Rows from block 4 of a small image diffusion model, named by matrix and row number. Rows with one number belong to one neuron. Each number is 200 + 40 x the weight over its row's rms, rounded and kept within 0 to 999. All counts start at 0.
After each neuron's rows are labels from the 100 images, of 14976 (inputs lightly noised), where the neuron reaches its highest value: "responds to" is what is common among them; "patch colour" is the nearest of a few named colours to the mean colour under the peak. Only what is clearly more common there than usual is listed. The data: stained colorectal tissue patches (NCT-CRC-HE-100K).
# fc1: MLP up (model.blocks.4.mlp.fc1.weight, 2304x384), inputs 258-300
# fc2: MLP down (model.blocks.4.mlp.fc2.weight, 384x2304, transposed), outputs 258-300

fc1.255,190,144,161,236,219,206,266,204,176,209,240,190,155,197,243,117,210,195,227,187,224,175,151,199,87,183,256,246,201,281,255,192,202,148,180,209,202,189,154,204,206,161,190
fc2.255,164,248,267,218,230,207,230,174,193,184,167,188,225,235,161,266,221,220,136,225,163,159,235,217,275,161,187,222,155,168,138,213,205,217,162,204,173,227,192,211,228,213,170
responds to: tissue: lymphocytes
patch colour: brown

fc1.548,154,123,186,223,252,241,226,287,257,216,234,220,161,193,273,170,167,236,263,250,224,182,140,170,148,196,163,198,172,229,221,184,168,164,219,167,253,180,151,239,263,223,209
fc2.548,203,253,173,89,156,172,173,215,95,177,212,198,191,215,190,207,180,190,144,192,213,199,278,346,200,203,254,253,181,218,222,256,200,221,104,220,133,272,228,252,156,195,218
responds to: tissue: adipose tissue
patch colour: white

fc1.398,197,116,211,241,232,263,237,256,170,131,258,196,228,199,230,216,231,152,160,249,255,219,228,191,158,149,213,192,194,215,205,216,199,162,244,155,173,229,208,165,189,154,194
fc2.398,153,210,237,176,174,124,172,152,257,182,112,172,261,188,113,241,222,234,209,194,208,183,273,261,233,267,118,163,167,106,207,188,208,195,184,237,184,202,191,257,116,211,246
responds to: tissue: lymphocytes
patch colour: brown

fc1.256,183,96,162,227,173,220,154,188,165,257,235,229,148,142,156,221,167,177,232,289,211,176,184,195,164,197,248,206,177,253,209,157,87,149,237,197,180,218,210,213,179,183,174
fc2.256,149,223,285,263,196,275,239,220,229,173,193,188,203,219,147,203,201,202,254,200,204,215,250,192,182,197,180,222,127,132,175,184,208,200,178,221,132,245,116,229,222,143,123
responds to: tissue: debris
patch colour: grey

fc1.302,158,263,191,197,152,213,202,172,217,174,224,173,167,277,176,165,157,193,216,211,140,159,218,234,208,211,165,166,207,222,200,214,264,120,184,153,191,219,238,166,202,195,237
fc2.302,228,132,200,218,260,205,294,180,247,229,193,216,182,268,122,223,174,233,194,200,155,178,227,138,245,284,268,158,131,208,172,228,121,214,206,213,149,160,144,223,180,197,103
responds to: tissue: tumour epithelium
patch colour: pink

fc1.633,213,117,201,191,210,267,327,209,178,155,242,223,209,168,172,156,224,217,166,250,189,216,240,164,216,190,223,163,168,221,237,154,167,232,221,237,229,177,241,208,122,195,171
fc2.633,190,208,279,212,252,170,150,259,201,270,178,182,127,211,222,202,185,213,176,239,248,123,167,180,199,174,162,210,187,210,159,276,179,138,160,102,217,252,147,199,203,184,204
responds to: tissue: adipose tissue
patch colour: white

fc1.97,201,169,187,241,236,253,193,262,138,263,188,184,173,247,220,179,157,140,199,277,216,165,134,174,164,168,207,230,243,278,186,256,171,160,179,131,228,229,221,192,248,191,218
fc2.97,173,206,267,240,155,195,185,87,239,148,238,140,258,155,178,266,276,205,225,196,144,223,261,224,252,198,144,179,224,147,205,156,214,232,171,233,164,164,211,175,114,136,206
responds to: tissue: lymphocytes
patch colour: brown

fc1.208,233,163,205,254,217,251,140,260,177,270,200,199,132,198,185,187,129,137,198,276,241,96,167,205,207,243,238,155,160,206,194,283,177,132,152,176,214,290,186,209,265,177,257
fc2.208,143,157,142,208,179,196,262,175,226,170,223,185,252,139,131,236,203,175,203,159,171,221,196,200,270,228,216,224,152,134,221,178,134,282,251,233,119,141,233,223,162,222,171
responds to: tissue: tumour epithelium
patch colour: brown

fc1.553,233,134,225,247,265,253,264,264,230,224,204,187,178,194,301,184,191,173,221,243,248,208,168,206,186,159,169,221,160,261,179,216,172,176,226,229,218,250,166,249,192,152,196
fc2.553,242,251,160,158,196,170,217,140,189,180,177,218,215,262,159,230,190,186,214,127,163,278,223,188,267,218,231,170,258,170,119,204,208,211,217,216,229,133,206,136,163,220,168
responds to: tissue: lymphocytes
patch colour: grey; brown

fc1.405,147,245,178,194,269,206,245,190,277,210,252,163,205,237,209,252,181,176,231,235,224,132,171,144,182,184,195,154,217,182,229,202,211,184,210,207,182,204,102,213,193,146,226
fc2.405,211,102,169,197,180,237,206,260,133,234,219,194,226,177,190,152,166,178,240,230,223,183,170,179,102,213,186,273,140,202,233,184,201,208,213,171,174,224,224,214,264,245,179
responds to: tissue: smooth muscle
patch colour: red

fc1.485,175,180,158,220,192,279,255,230,234,244,258,201,129,186,220,189,191,162,266,253,215,220,176,186,156,178,230,182,210,266,225,224,177,127,232,205,243,130,177,202,209,179,224
fc2.485,219,137,211,146,189,157,211,189,199,202,168,140,203,163,147,217,179,253,157,160,253,133,227,260,179,260,192,201,127,171,190,229,282,198,186,179,135,220,156,268,192,202,173
responds to: tissue: debris; tissue: smooth muscle; tissue: cancer-associated stroma
patch colour: grey

fc1.51,237,232,194,151,204,135,218,194,93,266,185,189,205,214,254,161,198,210,181,147,219,175,204,188,190,240,192,248,183,225,163,304,252,116,229,193,230,323,188,155,268,225,233
fc2.51,129,186,188,250,196,245,192,123,217,171,287,135,192,205,176,283,213,181,193,232,182,190,237,222,256,152,233,173,233,127,248,151,210,199,133,228,129,141,192,268,109,143,207
responds to: tissue: lymphocytes
patch colour: grey; brown

fc1.175,185,172,258,200,220,308,220,95,174,233,251,154,189,215,234,197,189,167,228,199,187,207,210,177,158,209,200,166,176,204,214,259,170,209,195,193,217,225,214,205,248,183,193
fc2.175,184,97,255,214,185,256,218,155,223,272,207,207,224,186,173,244,224,162,185,178,216,164,232,259,265,156,184,234,216,178,196,219,111,205,110,208,128,173,219,229,199,236,161
responds to: tissue: adipose tissue
patch colour: white

fc1.279,186,162,193,212,199,243,238,165,231,212,246,225,219,223,158,200,209,194,212,177,164,251,223,195,210,242,222,181,203,193,174,195,174,243,229,224,257,130,232,192,166,230,234
fc2.279,262,177,249,210,227,174,181,241,185,223,189,175,136,221,224,236,203,246,146,234,259,149,233,204,167,206,195,204,185,219,157,288,197,118,159,176,223,177,136,215,204,159,199
responds to: tissue: debris; tissue: cancer-associated stroma
patch colour: grey

fc1.192,246,200,247,198,294,191,226,220,185,263,172,250,228,249,247,137,249,210,240,191,174,238,178,194,194,247,176,184,185,198,161,241,174,203,237,209,265,222,207,184,251,199,180
fc2.192,180,235,184,189,187,188,176,145,199,171,283,154,144,187,163,292,166,223,155,197,224,150,261,225,184,176,243,220,179,167,226,195,244,150,161,170,170,171,194,259,143,192,221
responds to: tissue: tumour epithelium
patch colour: grey

fc1.580,198,133,170,203,244,210,237,260,240,205,193,228,208,180,263,163,191,123,209,255,211,168,180,205,175,186,176,210,197,308,209,179,117,189,246,188,224,211,173,231,193,241,176
fc2.580,227,240,215,159,123,153,173,157,175,247,241,188,204,238,167,242,211,262,219,153,158,185,271,262,199,228,240,170,211,182,142,255,259,198,198,249,198,207,242,173,206,144,231
responds to: tissue: lymphocytes
patch colour: grey

fc1.448,256,157,204,213,206,212,223,209,194,272,170,156,114,149,178,178,237,180,198,223,261,127,181,212,98,246,219,235,228,282,188,213,172,150,207,162,287,257,216,204,255,187,191
fc2.448,126,203,222,186,197,236,161,71,208,174,250,134,247,194,195,264,252,190,205,193,135,258,250,291,262,143,178,190,203,119,264,151,191,204,150,253,107,204,213,225,139,188,221
responds to: tissue: cancer-associated stroma; tissue: debris
patch colour: grey

fc1.535,115,181,180,246,263,208,183,202,265,218,277,186,182,177,176,229,196,114,218,274,196,213,231,200,160,170,193,170,240,277,299,187,165,161,201,216,236,216,211,189,190,126,157
fc2.535,145,168,192,202,129,163,215,165,228,187,181,117,197,236,169,130,193,227,151,165,158,234,218,235,257,281,113,173,224,82,217,182,200,205,140,204,149,209,183,234,147,199,169
responds to: tissue: smooth muscle
patch colour: brown

fc1.331,194,164,210,186,202,199,207,175,164,142,225,219,230,168,145,129,192,209,266,196,137,266,160,155,208,271,179,174,262,234,191,151,154,247,181,266,210,177,206,205,195,249,216
fc2.331,201,183,239,183,266,206,191,236,199,262,187,159,124,252,165,277,178,230,168,228,238,116,250,207,247,208,218,222,158,179,206,269,180,163,150,147,164,201,173,234,159,171,185
responds to: tissue: adipose tissue
patch colour: white

fc1.365,221,175,184,215,245,242,250,220,178,281,157,198,200,195,221,208,230,146,234,238,219,123,103,143,145,163,229,229,213,286,201,183,182,206,210,128,220,222,183,209,294,157,178
fc2.365,160,239,209,267,141,171,215,146,222,191,263,208,212,220,157,318,207,259,210,194,195,187,233,203,251,177,200,194,196,120,169,164,145,198,206,215,197,135,179,137,137,190,234
responds to: tissue: lymphocytes
patch colour: grey

fc1.659,210,183,214,192,161,294,265,239,237,196,234,163,121,200,147,190,218,258,190,209,211,158,262,237,129,235,190,252,127,236,206,249,192,203,170,208,228,192,142,261,229,255,143
fc2.659,214,262,203,204,230,169,125,180,179,153,181,174,229,120,291,250,185,136,182,133,254,174,174,251,209,152,166,184,289,190,167,191,230,166,228,203,214,288,207,152,152,257,232
responds to: tissue: adipose tissue
patch colour: white

fc1.504,252,172,198,210,202,218,241,182,175,225,215,172,124,244,212,197,181,197,241,135,181,159,189,191,214,151,217,183,154,145,210,251,195,146,235,247,206,219,120,266,193,139,237
fc2.504,252,211,187,180,196,179,178,151,204,162,146,183,171,241,204,226,157,204,145,170,201,211,246,307,303,246,203,212,182,113,251,160,268,240,210,195,177,163,136,257,163,235,214
responds to: tissue: debris
patch colour: pink

fc1.20,232,183,133,201,228,272,216,237,152,258,247,202,116,199,246,170,160,149,250,258,210,174,165,154,202,207,251,205,180,267,182,261,146,173,120,169,269,164,259,220,179,204,212
fc2.20,191,206,277,229,187,177,218,81,258,156,209,190,258,154,155,231,264,150,213,206,141,168,231,218,269,218,165,155,215,150,202,157,168,235,188,237,146,168,227,176,124,131,176
responds to: tissue: tumour epithelium
patch colour: grey

fc1.2,241,165,194,197,136,218,186,144,189,189,252,213,145,219,150,188,222,216,246,189,165,221,228,206,201,302,210,177,226,168,220,189,262,194,197,210,199,197,203,251,174,260,261
fc2.2,192,239,177,155,239,216,199,168,131,239,150,185,147,244,237,279,207,237,172,136,213,163,208,257,204,237,210,198,220,189,176,267,178,207,162,205,169,133,188,190,249,200,212
responds to: tissue: adipose tissue
patch colour: white

fc1.505,240,191,185,202,264,218,191,211,199,282,176,170,175,168,223,155,182,121,224,195,259,212,119,182,133,247,216,259,211,256,220,237,155,175,173,163,240,173,237,263,237,160,192
fc2.505,144,220,245,232,147,162,169,135,194,175,238,139,231,155,203,261,228,227,177,191,158,182,248,268,263,169,160,204,197,133,215,170,259,211,141,218,151,194,219,186,153,161,229
responds to: tissue: tumour epithelium
patch colour: pink

fc1.759,207,126,203,222,220,264,272,256,181,176,298,182,229,175,171,145,190,219,257,221,172,266,199,186,176,208,231,193,221,233,183,154,197,255,210,229,222,127,178,189,180,244,179
fc2.759,161,196,252,191,209,221,220,219,237,223,182,226,203,248,174,214,260,213,144,186,228,171,233,192,264,192,219,232,131,131,192,207,219,219,138,151,147,217,148,261,156,167,115
responds to: tissue: adipose tissue
patch colour: white