A small image diffusion model, trained from scratch.
Model: 64-pixel images, arch uvit, norm rmsnorm, activation relu, patch size [8, 8], width 384.
Training: adamw at rate 0.0014, 10800 steps, batches of 128.
Data: trained on stained colorectal tissue patches (NCT-CRC-HE-100K), 45211 training examples, 30.6 epochs.
Rows from block 3 of a small image diffusion model, named by matrix and row number. Rows with one number belong to one neuron. Each number is 500 + 50 x the weight over its row's rms, rounded and kept within 0 to 999. All counts start at 0. Numbers have three digits each.
After each neuron's rows are labels from the 100 images, of 14976 (inputs lightly noised), where the neuron reaches its highest value: "colour at peak" is the nearest of a few named colours to the mean colour under the peak. Only what is clearly more common there than usual is listed. The data: stained colorectal tissue patches (NCT-CRC-HE-100K).
# fc1: MLP up (model.blocks.3.mlp.fc1.weight, 2304x384), inputs 0-63
# fc2: MLP down (model.blocks.3.mlp.fc2.weight, 384x2304, transposed), outputs 0-63

fc1.554:505582627507463469476559532604577473479504478445532501530495449491533572502510423447432429583495568537454439537490548512553442558564539458536493498562567460472492476504532477468546490546542547
fc2.554:516399425443593507584457417488563542541483497535462594527482498464416472503444540532536574463405450465485519529490482592432499494536473577465483516425510488502557507505514557487522465416547447
colour at peak: grey

fc1.147:513514529510527520542520477502520709496459522494453445389521515586588537532529519533470530442465407390596490468503501459475467496427494516421451538511520470532529436479501474504492458515493512
fc2.147:492532435501505452546478482489590387533513449582494588582455472408501481511498512510525519507547482552446485569543438615482557468513530528501548532435431462481468558493614567534537564457556456
colour at peak: brown

fc1.550:472423445504490443572466459460489646501468552431515420453487439544518474517494540477476574471450430473594532475516461491439442507416527560486442561565576529472512409462514487473438492540623554
fc2.550:529563472516519454527533472514537352541468472566451628584509509395482414466518554515525463554559479531416496543529456612475540458509520527527507497395476455534505597525619585495554576477527463
colour at peak: brown

fc1.475:568445568458595505562559497547543590435522575514466381443485521489660526567563527524504440442495433405531529561478504453495484489434463572452519520441455604590482459550496466511501496494494499
fc2.475:567564489426494353548528463485551499558499525518553520539454554466480557467519527484622542484513506543458484565438474592514474512573438565545457491524478410473464589475568570504484551485552423
colour at peak: white

fc1.445:448395459558562522535361497452420495467501466480445529447507478400477435557571521453467479514481498485471522527583480479546560501453514510461603533496465577532498421547441531529445459511571543
fc2.445:556597475463437476457638523547508473584471532571552527568493469450520509435444510518577470507595480530526521469459526508433489495505519505463465501413432434411569588455562515548588505529549440
colour at peak: white

fc1.231:410512497567561558579418458463438551526446503439499525455492460532457486438452436507446605509423486534532392462556522459547540421347483450532520567439480548459465466479572497528488472526471523
fc2.231:550566498455448391512573495493567470567501504511503537586481501447506536511479569519582528494543505537475499494483471570432474527519559594532454516401482437475529557454531546560563549491612390
colour at peak: brown

fc1.460:469507452490495478525525471485547651501453550465496394403580488609545571494516525524462489448496408436579534406478499483516463470460469520480414482546572472539496447467505476455487513517463509
fc2.460:527551494481498482515474470484536404518523444541429619582444477382527472477501552509512518492545498508405473551544482613475561441476563513501524510424440477474492565483635549514528523461572441
colour at peak: brown

fc1.131:414528463433521523481479448474526450455437452520583536497547399513473489447436438523566561448505582595514545444437432435470491420569506472531423532410574448468569483529500513425513473480527537
fc2.131:504428447504523550502458591578517486520446463473534461574500463484428526443477547535552501473508515446441485532523567499411518464493570468531518474469546537539449539429497542509571559470470438
colour at peak: brown

fc1.368:474514493534491594488461519496525524440496515544448481470571579544520447489495445494523437529476484480494565523566518437492557427434457481408603471557411592609457450512517462476493470456413455
fc2.368:550520535470526415522572556587468461596459495497540519537434493498490545450469554563541497552507521445535411527429476544449420572504564533538466554435513444430535573496487514529564492577484484
colour at peak: white

fc1.104:465586514527531515478499472517523543420459568524525491389536577553517460545511534425575490410475451421574545465467513473546430486435415448476524508486403608463551511534516443480483486511460541
fc2.104:558519539505440507491528566467562456571543463495501460536505428501418423525522432582411441536469538541460463498525473577466425488559560428529495507449441503444425579458569520480551490513476485
colour at peak: white

fc1.569:501541434524444502426488606519513545462500555488501367468512502524581516501497465498505446484522567439552560492523538379502445469482435414476545443593484578519491416471422430556471392513447523
fc2.569:530537466444517418593500463474567459549530472508477599578453474460508499512504559539538551505534454516444472561464453575518496527529586582558516580417490400473501523501629571509543540480599465
colour at peak: white

fc1.34:535495481513500569481522451479517505449477521507443426467590526528542415480499503554523465451555456454435535520541491410484556520477488465404470441549491583560550513466439478527467506433439497
fc2.34:548547501448467425465567535572511501513491537504591541567426532492526499499481496567606470577561503505562465535372470534454375542476561516492494487522518468449540602479520541550517514592502488
colour at peak: white

fc1.594:539509464521436438442543564466467450475536527541561516529501484453436516435467441479492438495557508617539497503533475480436558420477544521394495433452483510526449525516478452494479501527444475
fc2.594:443383426462605580587541493577596626536462463552527507521460485524434495455432578507487537470405476521549491493598442498417479452557511543473458504443576453515573404489442562511567466492509487
colour at peak: white

fc1.140:493591461491484506461527559530561492476506519479571458458500470542519564452490423488490420553517585520533437484537530410538431490492441452425537462547452484464451510425481451519562460541533499
fc2.140:531537448473492438589439437442579465560516476562437578549435475480456493486495564566520570441533464533433463549526493547452563496528599552545482594440497387500538544498565581538554530436569472
colour at peak: white

fc1.428:394444429557615573476401483428476498447509402462581496448520548453467447590549427417541474485499515500445506516563462500556550480539488453555557537536597597455482469548470578485477531532539528
fc2.428:526602482525480427457533483491487449562466510578450533513537491455576454460508518599497480489624383434454461502490490565458454588406555507469502502401411480530540597494612468484526448473488538
colour at peak: white

fc1.739:446499448589479464595353499532486515486489509469401431456530550497456519478434522501457489530537536487502544514478518414443424562505556531485540469436538529522551544574508450474531411496396498
fc2.739:507521410496437498528464520426521474515490556458469429531552509458567548468527399506425421476660541494416485580529475490514454475533551533475538488485496491542384534476527476516549465520429462
colour at peak: pink

fc1.539:465348510544579503536530354447503571479494445515352488470505466505519446487558541599504566527539446411505475450535485486434494553494478483474478519514528509559540448511440586512462498513555517
fc2.539:436494528485484475455503575542546510471438420552590447517532429464494474472420438461540514546493509560435529505516424522406475510528540519596429463530535501509486693470506579443551516569492568
colour at peak: brown

fc1.736:490602462489519420555436456539522691508425511448561498386550481553570556491449554523566559490478469401564486446483567515468475540427508523519424539505548456490501464413557494434516479488503581
fc2.736:526556486454476432566510466478548428547506500524452587582426492400512529483512568514562562481556482537426472579521503591476546500523560565528488557429438428453478537481593540565541512459598428
colour at peak: brown

fc1.150:607469594477463557539559471453426434465508540561375486533542578461518439529556551504536440460489549485450492482521524515490529530436483448456552472503448486611621403528430543550499556495492485
fc2.150:511513465486553475523515600615535616499472546522621502582481570455500588428465491476542557568413483532561518530486439525389420434516538552487450481480524398499473557489526496466473475581564472
colour at peak: white

fc1.270:557480467474554502500504483500549669476506558480461431405521499557582571469465538526494454451520463438568475431528501469470455517470482540449469554557568482568501419514492477471465450498478515
fc2.270:475558456490457509561460460435510403516513471548450617551472455399525439451488503505503546500569482569434512569529525609507598411478546518498553546449482460460493504502581558529536525464554462
colour at peak: brown

fc1.755:390444521551595561528457496411493542474583413459554504441480474533467468589549443417518496476468566516513489489486466386486576422514480412507522489578622564423494480517467569464514556540550573
fc2.755:530571525435507467553514467528511437553476469610463610567469398455450445454573531560517566479537448506484513529513478608463538576507565604502458551365412502579546582496586534488571479473539519
colour at peak: brown

fc1.295:441596530526485496472560422492531527541470505508519531461566526516540480494440513498555516541569479405506532495433578455481473561426379486490505437517435541472517471424594419466533486405502452
fc2.295:569612528421423395470564571492523446540464522546487554567468493401510537453439598539576513559534488496476471537420480538441497523496563498509497530422448411502549577456518513534552474456534417
colour at peak: white

fc1.668:435481490487520476560510463489499662538467515528499473412509505630531536477458496522487561496467433404617486417468502469452454504469524507477414524528550447500505450479517559483457479490544550
fc2.668:555578506462486475486507469523561404538549470550446602603465457398545493473510533512513473496569518557400468560532462564494512476547549525479506522432445461473495540507607525547574519461555426
colour at peak: brown

fc1.531:477570447513542525517584443386525505530540535478542447444505461538576535527561434521463474448610536479548481470431478484553476497524515407537561530571524467511498472517512453502482430555507504
fc2.531:521489483449570475520505518554519472570508440571542550600518415512467455464496513536533503539486414452492545524504459630415478461547508579534451496407500460532490605467550605482569552497492446
colour at peak: white

fc1.344:364356452537586580518431528502475491425489469471478510465503522512504461521537455471448512488531499480508526512451423513520512473488502543516506520497537549487571511503437492321471522539570542
fc2.344:527502509522510466426522555576488489472423517535466498515539496425516463445432575551537451512522451435435483523463515515409451511446511454455522422434443571596535602471498500487572446498414565
colour at peak: brown

fc1.220:460416403496580537492471434534523596466415560460461449443585475644549535487546514517405540446462422417548566414495471526475482590432510494514399571553514453468466440451524493448389497532532529
fc2.220:506584502508439424432532484457575393552484524491525533526538439394518535529527502485479490585558463477513480530505456514490485450461503493479513495327431445472481597447571506482519436455529484
colour at peak: brown

fc1.596:506471495469551483511466575510477491452582418509517504442453474404471484441548523374552528543471513457495519507513521522452544456516510491467501534441489520485559498512435524457520537532556553
fc2.596:522579488506512412472574503529515438515483553519487483551516591447572448565504516566563510567570489407453478590423445582507398603490517496503555443475424461551536572542579458527483474504476472
colour at peak: white

fc1.462:482421398541513547521455467475541556450439477587447534438519589489494417507427503517514453391459426514501552532520510435416559445397492504449499403464519620526496479501494531439488480451431490
fc2.462:491550492525501423460567579580473462525454488538526472513516539483554465444469507569545483523587524453469424469409417499444408558420531455515506448485482498477585638560527488488524464580465535
colour at peak: pink

fc1.677:417441438509511484569467443444493665472429530478456470439523487648530465489540516548463573408508417401575513464497457519435436552487534533492494590548575430544526414508592483485470459499512495
fc2.677:522610509460467442475551487499535402525500454580479616632505472367500519505496534474545483535540459545471508512485516595480522426496476492459493495369471437489521618452571528527504505497531423
colour at peak: brown

fc1.425:493466573534505486549397565540463471419520473556501466456524555519409462479460426501518515537513517486456566468497500452537484565530507528563515552438468567503605571504381448447554525553541565
fc2.425:483540418481440489508565421522562512495462591512443484552498468535568541438452555576430470491536473510537486514575479434453517476511524553425482538437586447580432412475545476487466447448457493
colour at peak: white

fc1.423:490536426456548484540518433515552593555440513453461457458584510623524546421517499565444503466532399441575497498556470471508474509463534548493419539481623433563466483461566465478546476440425474
fc2.423:472528514433454469492500554512453457479470481521489538493531445362467451448433554461556497533459523461481567544428536602410555461434477489481496525415476536446578565447458542449512520538499524
colour at peak: brown

fc1.685:345530468538511539462394550527476475478467441428537542485539539442506477502503431377520564498494539478507457446468544493583532498485485378524527487506478565424514498510532496515528448524595554
fc2.685:562566472458451427513533486483517466583493494526558539605469454442506554477499580508585523490546466520450487516484492558473489479547528564511455530412418463411518540469527557571576570483574431
colour at peak: brown

fc1.50:511483515524500504404607509453594533521579506487430449462492507434580487512580531474627491429555466443512445468479445501490544516421468390533484459568472540448548576462488556516504551508544439
fc2.50:414517538451524525515452461516424503569501446516530587458519418504476444434491478457460601476493517500484461505536521595453555475492545514492433579456481565458531496572513547423515527514497607
colour at peak: pink

fc1.487:488430499535579586514404462491426459408515449503471543390497539450425402552537529468559450466482518527487555491547494470454601491467532458466530522478515617536539513496462519449565538501467491
fc2.487:500510577451504434497542501541432475559500485534507504476513473482553511497512484561508511504549474448510472447463481566479419581457529494476464469444489444422534583550518458478445465557485571
colour at peak: white

fc1.712:478431522508550443627516428508461550429497505385493488464535552565507556495546568464558532486433481410571496478425487534575473499537469562546432535544545467478539489509391487414467542555544508
fc2.712:503457498532548466428468457557474475445533502560447525441594530442526443512543514519514494488598473436425521543489461529465497546432517422409586413441480578549537487556491519472535469461427563
colour at peak: brown

fc1.274:444397402517595477535411534487435471473550429444500531410544545485535494487513508435522466467478515482481554507547469535517612482489483413502521586548585585477470472476444531458554555508527559
fc2.274:527541540481477429428490553573486438497474525531489482509529501411537484526475569497564505518536436435445512553430470544464457555493544510474524432410392504504545657534525496527533466517467510
colour at peak: brown

fc1.153:540585427534483504399424508474582569524503512450524501498488576557535540485453521563537559524613507469472492532513474453468472465483591496398520469518550520619450469417565499503544434437535429
fc2.153:472471573457529510601462513437435515511547466513465503517471474426485468546531518379444517452483497465522521497495506553567542546484492543563422576462445525435567597517433520427415545530557577
colour at peak: white

fc1.143:486489554518566489548536447477476621451516494421470452433544506608533470494561508451573490455488429486550524457476496516556498450483416529483487537591531483466518528465431547363490555535484528
fc2.143:524438452549567454505465524545438479473562500496447518464508527460552445536565495511512532498538496426414468578499427511461496578437601467509617480452478542551504501582536550549563461493446523
colour at peak: pink

fc1.716:468487437523555517445464475458501494447433496601481589439548577488474383473473513534469480512487483499538565486521545463471568451494490442454523464532462538547499442533508485483458567476453499
fc2.716:471562527482464427498551577561419477565512524523521452481456519516554477482493451535517509547543517460536391513421475514451405591488528453496511470531473488431535554538494447494453429548460533
colour at peak: white

fc1.93:543443470448656478583484404514492561409559539443430526473476588485621473584524476469459457398546487404525503521520397515498505474471540533485474521463531546575576423486465500464436531552513540
fc2.93:549510505451490394465466521565556488459469498535509476650513494487496532488432575445607525489507468535511510502469494542434431510504484516537406497485480441556479610443528533491455552555493439
colour at peak: white

fc1.578:475456498443495512605472409538540601520411576504454457459525543641549525529499519586458506468476450388540467450494440479495407492470490567510405540504583437519450424539561491452445505453510525
fc2.578:544525515517463434465462479535540473476523438562493526618503487391449542450441505451578450496534558519435545542494501540439516432491439452497514422489428476502481553439483559558528530474481405
colour at peak: brown

fc1.647:521489531563520548465514488553457512473439429474519441544531580485533437469511501529536420534406494582581525534453566538483494454511494478462652531435492575480509411500528481490473464494569630
fc2.647:517553508445490374523543474556508512500493583492508547601437552517554550540505545584594554447552487444524554529350478548446419558565467587499421484489481471575516489536504535503486548521514442
colour at peak: white

fc1.499:521447503522520492561547512572518648471472525470513414426588501597555569502508540545496496460496427407588528451487535434484435506446479513510465500560537498519506457493504470479483461478451492
fc2.499:526564466488455438532474470456533386528542443529439611560422457388549484499522536508546547482543512530399465574507472603507562471507575560523540539443421471441469552497587557546530534444563457
colour at peak: brown

fc1.655:492475459533538577454482503460550529411466514557411507503553591536539401522449463470487438517467482502493525528496506436508570390430463448468511465513467578596475446431560444494454527434437458
fc2.655:501550500450489440490585620583453509573476502493544496500436491497485529453483501515525479567462545457587418507461467505426436552482560498471449473447503454439576551517466503495548461594456529
colour at peak: white

fc1.467:458426526468587582542437553490444573410527382547470433452470547503479454507544560411517489438473505500466489537586462441512545485469418448475499486547535638548452448508467526477471543521504540
fc2.467:542565470466540410540550457521490431586464551547508581565512441471527513467482516554493504512535466498488469535451470636520399561482585524488520500408468477486513620548587530498499493479526488
colour at peak: white

fc1.420:545454506482479438536491412459578450555536506526489508495522578564531492549404546547569538403539457410522527486433569562506506414490409511471447497493530552547573533501547575524446516481537549
fc2.420:446460500481490498427503548618494535467450435583535424500487459458437551400457481488488439496455514480518587438563520444418494432482451494544438441468538478521577485444362573398510473563419551
colour at peak: pink

fc1.163:500480515479583549577483488526520446418490435517416474486505467459586431486518540536513500403527488463500566533479519436421539499432528568479494576427491591486566427431546490432562455500561531
fc2.163:586539507477494421479585501589538452562468568634532556555506540474496468435477465612598538534565507509501511549443433539416454552507556511460462441440440433534574573504550485557549499492507425
colour at peak: white

fc1.483:568492572466591550553498497535539528464535451475509514539472472456588500492627527495466482427516458494496507591494500460502558516510589498445565614437447489499546473503531403462567470532621466
fc2.483:552587512448494389492608462579528460510495608608546568582464500440529528516486479635546590513629483485532580526473485606463506521556497567468434439465402435505589516502531508469505503478559456
colour at peak: white

fc1.305:437511496552464543503522466395514551537382587521501513546516464614530570486418563509498533481537454420590481424429585405481510538420526548480405484407531476539493514510530463443512455427506545
fc2.305:547551495505469413418505522555474449480487559519477474509542547462518496425428551562579494528544490445454465549468486511426481531416516467428554461430441535573554567444525472497560478456449449
colour at peak: brown

fc1.78:544555509471557529473471558429555552536502578475440502477626514556525487489592545496506509387551447518591581483463476472561435515483549478473482538573568460572520470536526431519537541458516558
fc2.78:449509505479456466555481501476563482546541505507467526571512496423513549534466509503580543442543489478496443560511507527437510503574549546447471460449408553491508476509564482577557502482447421
colour at peak: white

fc1.59:503504487511567432552544457471541635567483515410453501423524549551479493397568528531533533398531389427535457505541471500451464533440461532456444545502588432577463463429531473492543519484442492
fc2.59:494567494480425449448482543453456435456469542566440531461544509393535454451439573497571477527532533428477529545376521570381497587420474447452508483480452504533604577444534477460459504488439463
colour at peak: brown

fc1.332:466563446528445477481481427447502543507486532483483431414522556617554528544498510525481638453489432434507516468426433531424455536487501522532443542539611413541523431452553528421515545508516542
fc2.332:532464527494469478447468496518549452503565471550467608617507495451476499473513502490551437546553534489449540515480542569462490433549467444484438466438441537540506627433480518528524538472468466
colour at peak: brown

fc1.203:524480525552519480551481430520464592480442545524427469410495558583611503543522528539417528467479434378535526425547445468506486529403512524406465522487461505493514423459512474504427454476574536
fc2.203:478533450445502488509531503527571426515512468573512599590503437457448483426511547463529440527551501542454521540524537592466508464501590515519512546425473462507489550442574562543557567492550448
colour at peak: brown

fc1.510:465443464536447494585522398488485598587439535489445379469514505594445565495449568575479478456467393384568499473484511467466429557479546537520452541552569522543503439454539492495469491474477464
fc2.510:501574501438437473441499568500435412480504489521441510477551495362555450478450520486587425542534519434458565549421480604413519516449459430414551460442434542479568598477549502398447486489480516
colour at peak: grey; brown

fc1.490:521537510520529447471563522491553628451504502477485439414541518590595551543513446474507536475551435434585543479480496475458441478419465500518497535557480472535580461443580421464512570489473543
fc2.490:426474494492455499496428456464449395464481426529453610577494433424502421447487442464463531518565490525484457535519516549463586459480577466479452561397527545469471524495554525525492514473458480
colour at peak: white

fc1.735:503538416554454522478481519492511573538405503574504533462550437401538420508441455538519471528543441451501632424484565493442501436390455446366410454428510418549589555468523491455527477507419500
fc2.735:508526529547488425499556457516478473452508437458489508480464566511605474598551527502548541529516560445459420531491457543494420567520488464535505384555477475486523607547501510489410526482516515
colour at peak: pink

fc1.656:510488502472534471554453467460514630513433539460497464453597550585588577488512480512470550432477417414604560446460470534517423462485471530524448594544556510539533482493511490419485549496507516
fc2.656:564573464499452450461496530519488404462489504519449550523451496388583490443462521529545452558540480502431453571438486545450554462483486465424549458456430531493477551470555472532556491444479473
colour at peak: brown

fc1.190:408607521459499511454498457453508478470463499429523479454559455523552582549497363487470458524560548533533528442467450468521482451568430471473514488499493606503531496562485480439490506554485482
fc2.190:566404494479608561503431552551524565481428470508477551485513465483423454442469533522480506503506543467452580543591526494443563502513512564503465439443515600567429458380492567480583523397511566
colour at peak: white

fc1.290:533559509500443495479526539462593516422501549492449478490518518511548537470473427481481483534581511515478543488478532463495525477451509454435550503495542477582481437464508436537482445524526549
fc2.290:475426408477480465559459522525536498540530489452510576601481471524479550442503510524543569457542509464490482546482515553473507501576561605574458567456510481535495494449554524544550574484509454
colour at peak: white

fc1.226:412529455422471503467514544538506474477460460504493553452561492477477487453396501472571505482513530479510522581465500446529464499534525511553359504535597554493577577414535477474562409528440620
fc2.226:474485476437424501453463499467505521489467433437464543528480489451495537488529457495551549429580500407468473496498526559470576473479561523442426486468397524491515512478533565538548510458496478
colour at peak: pink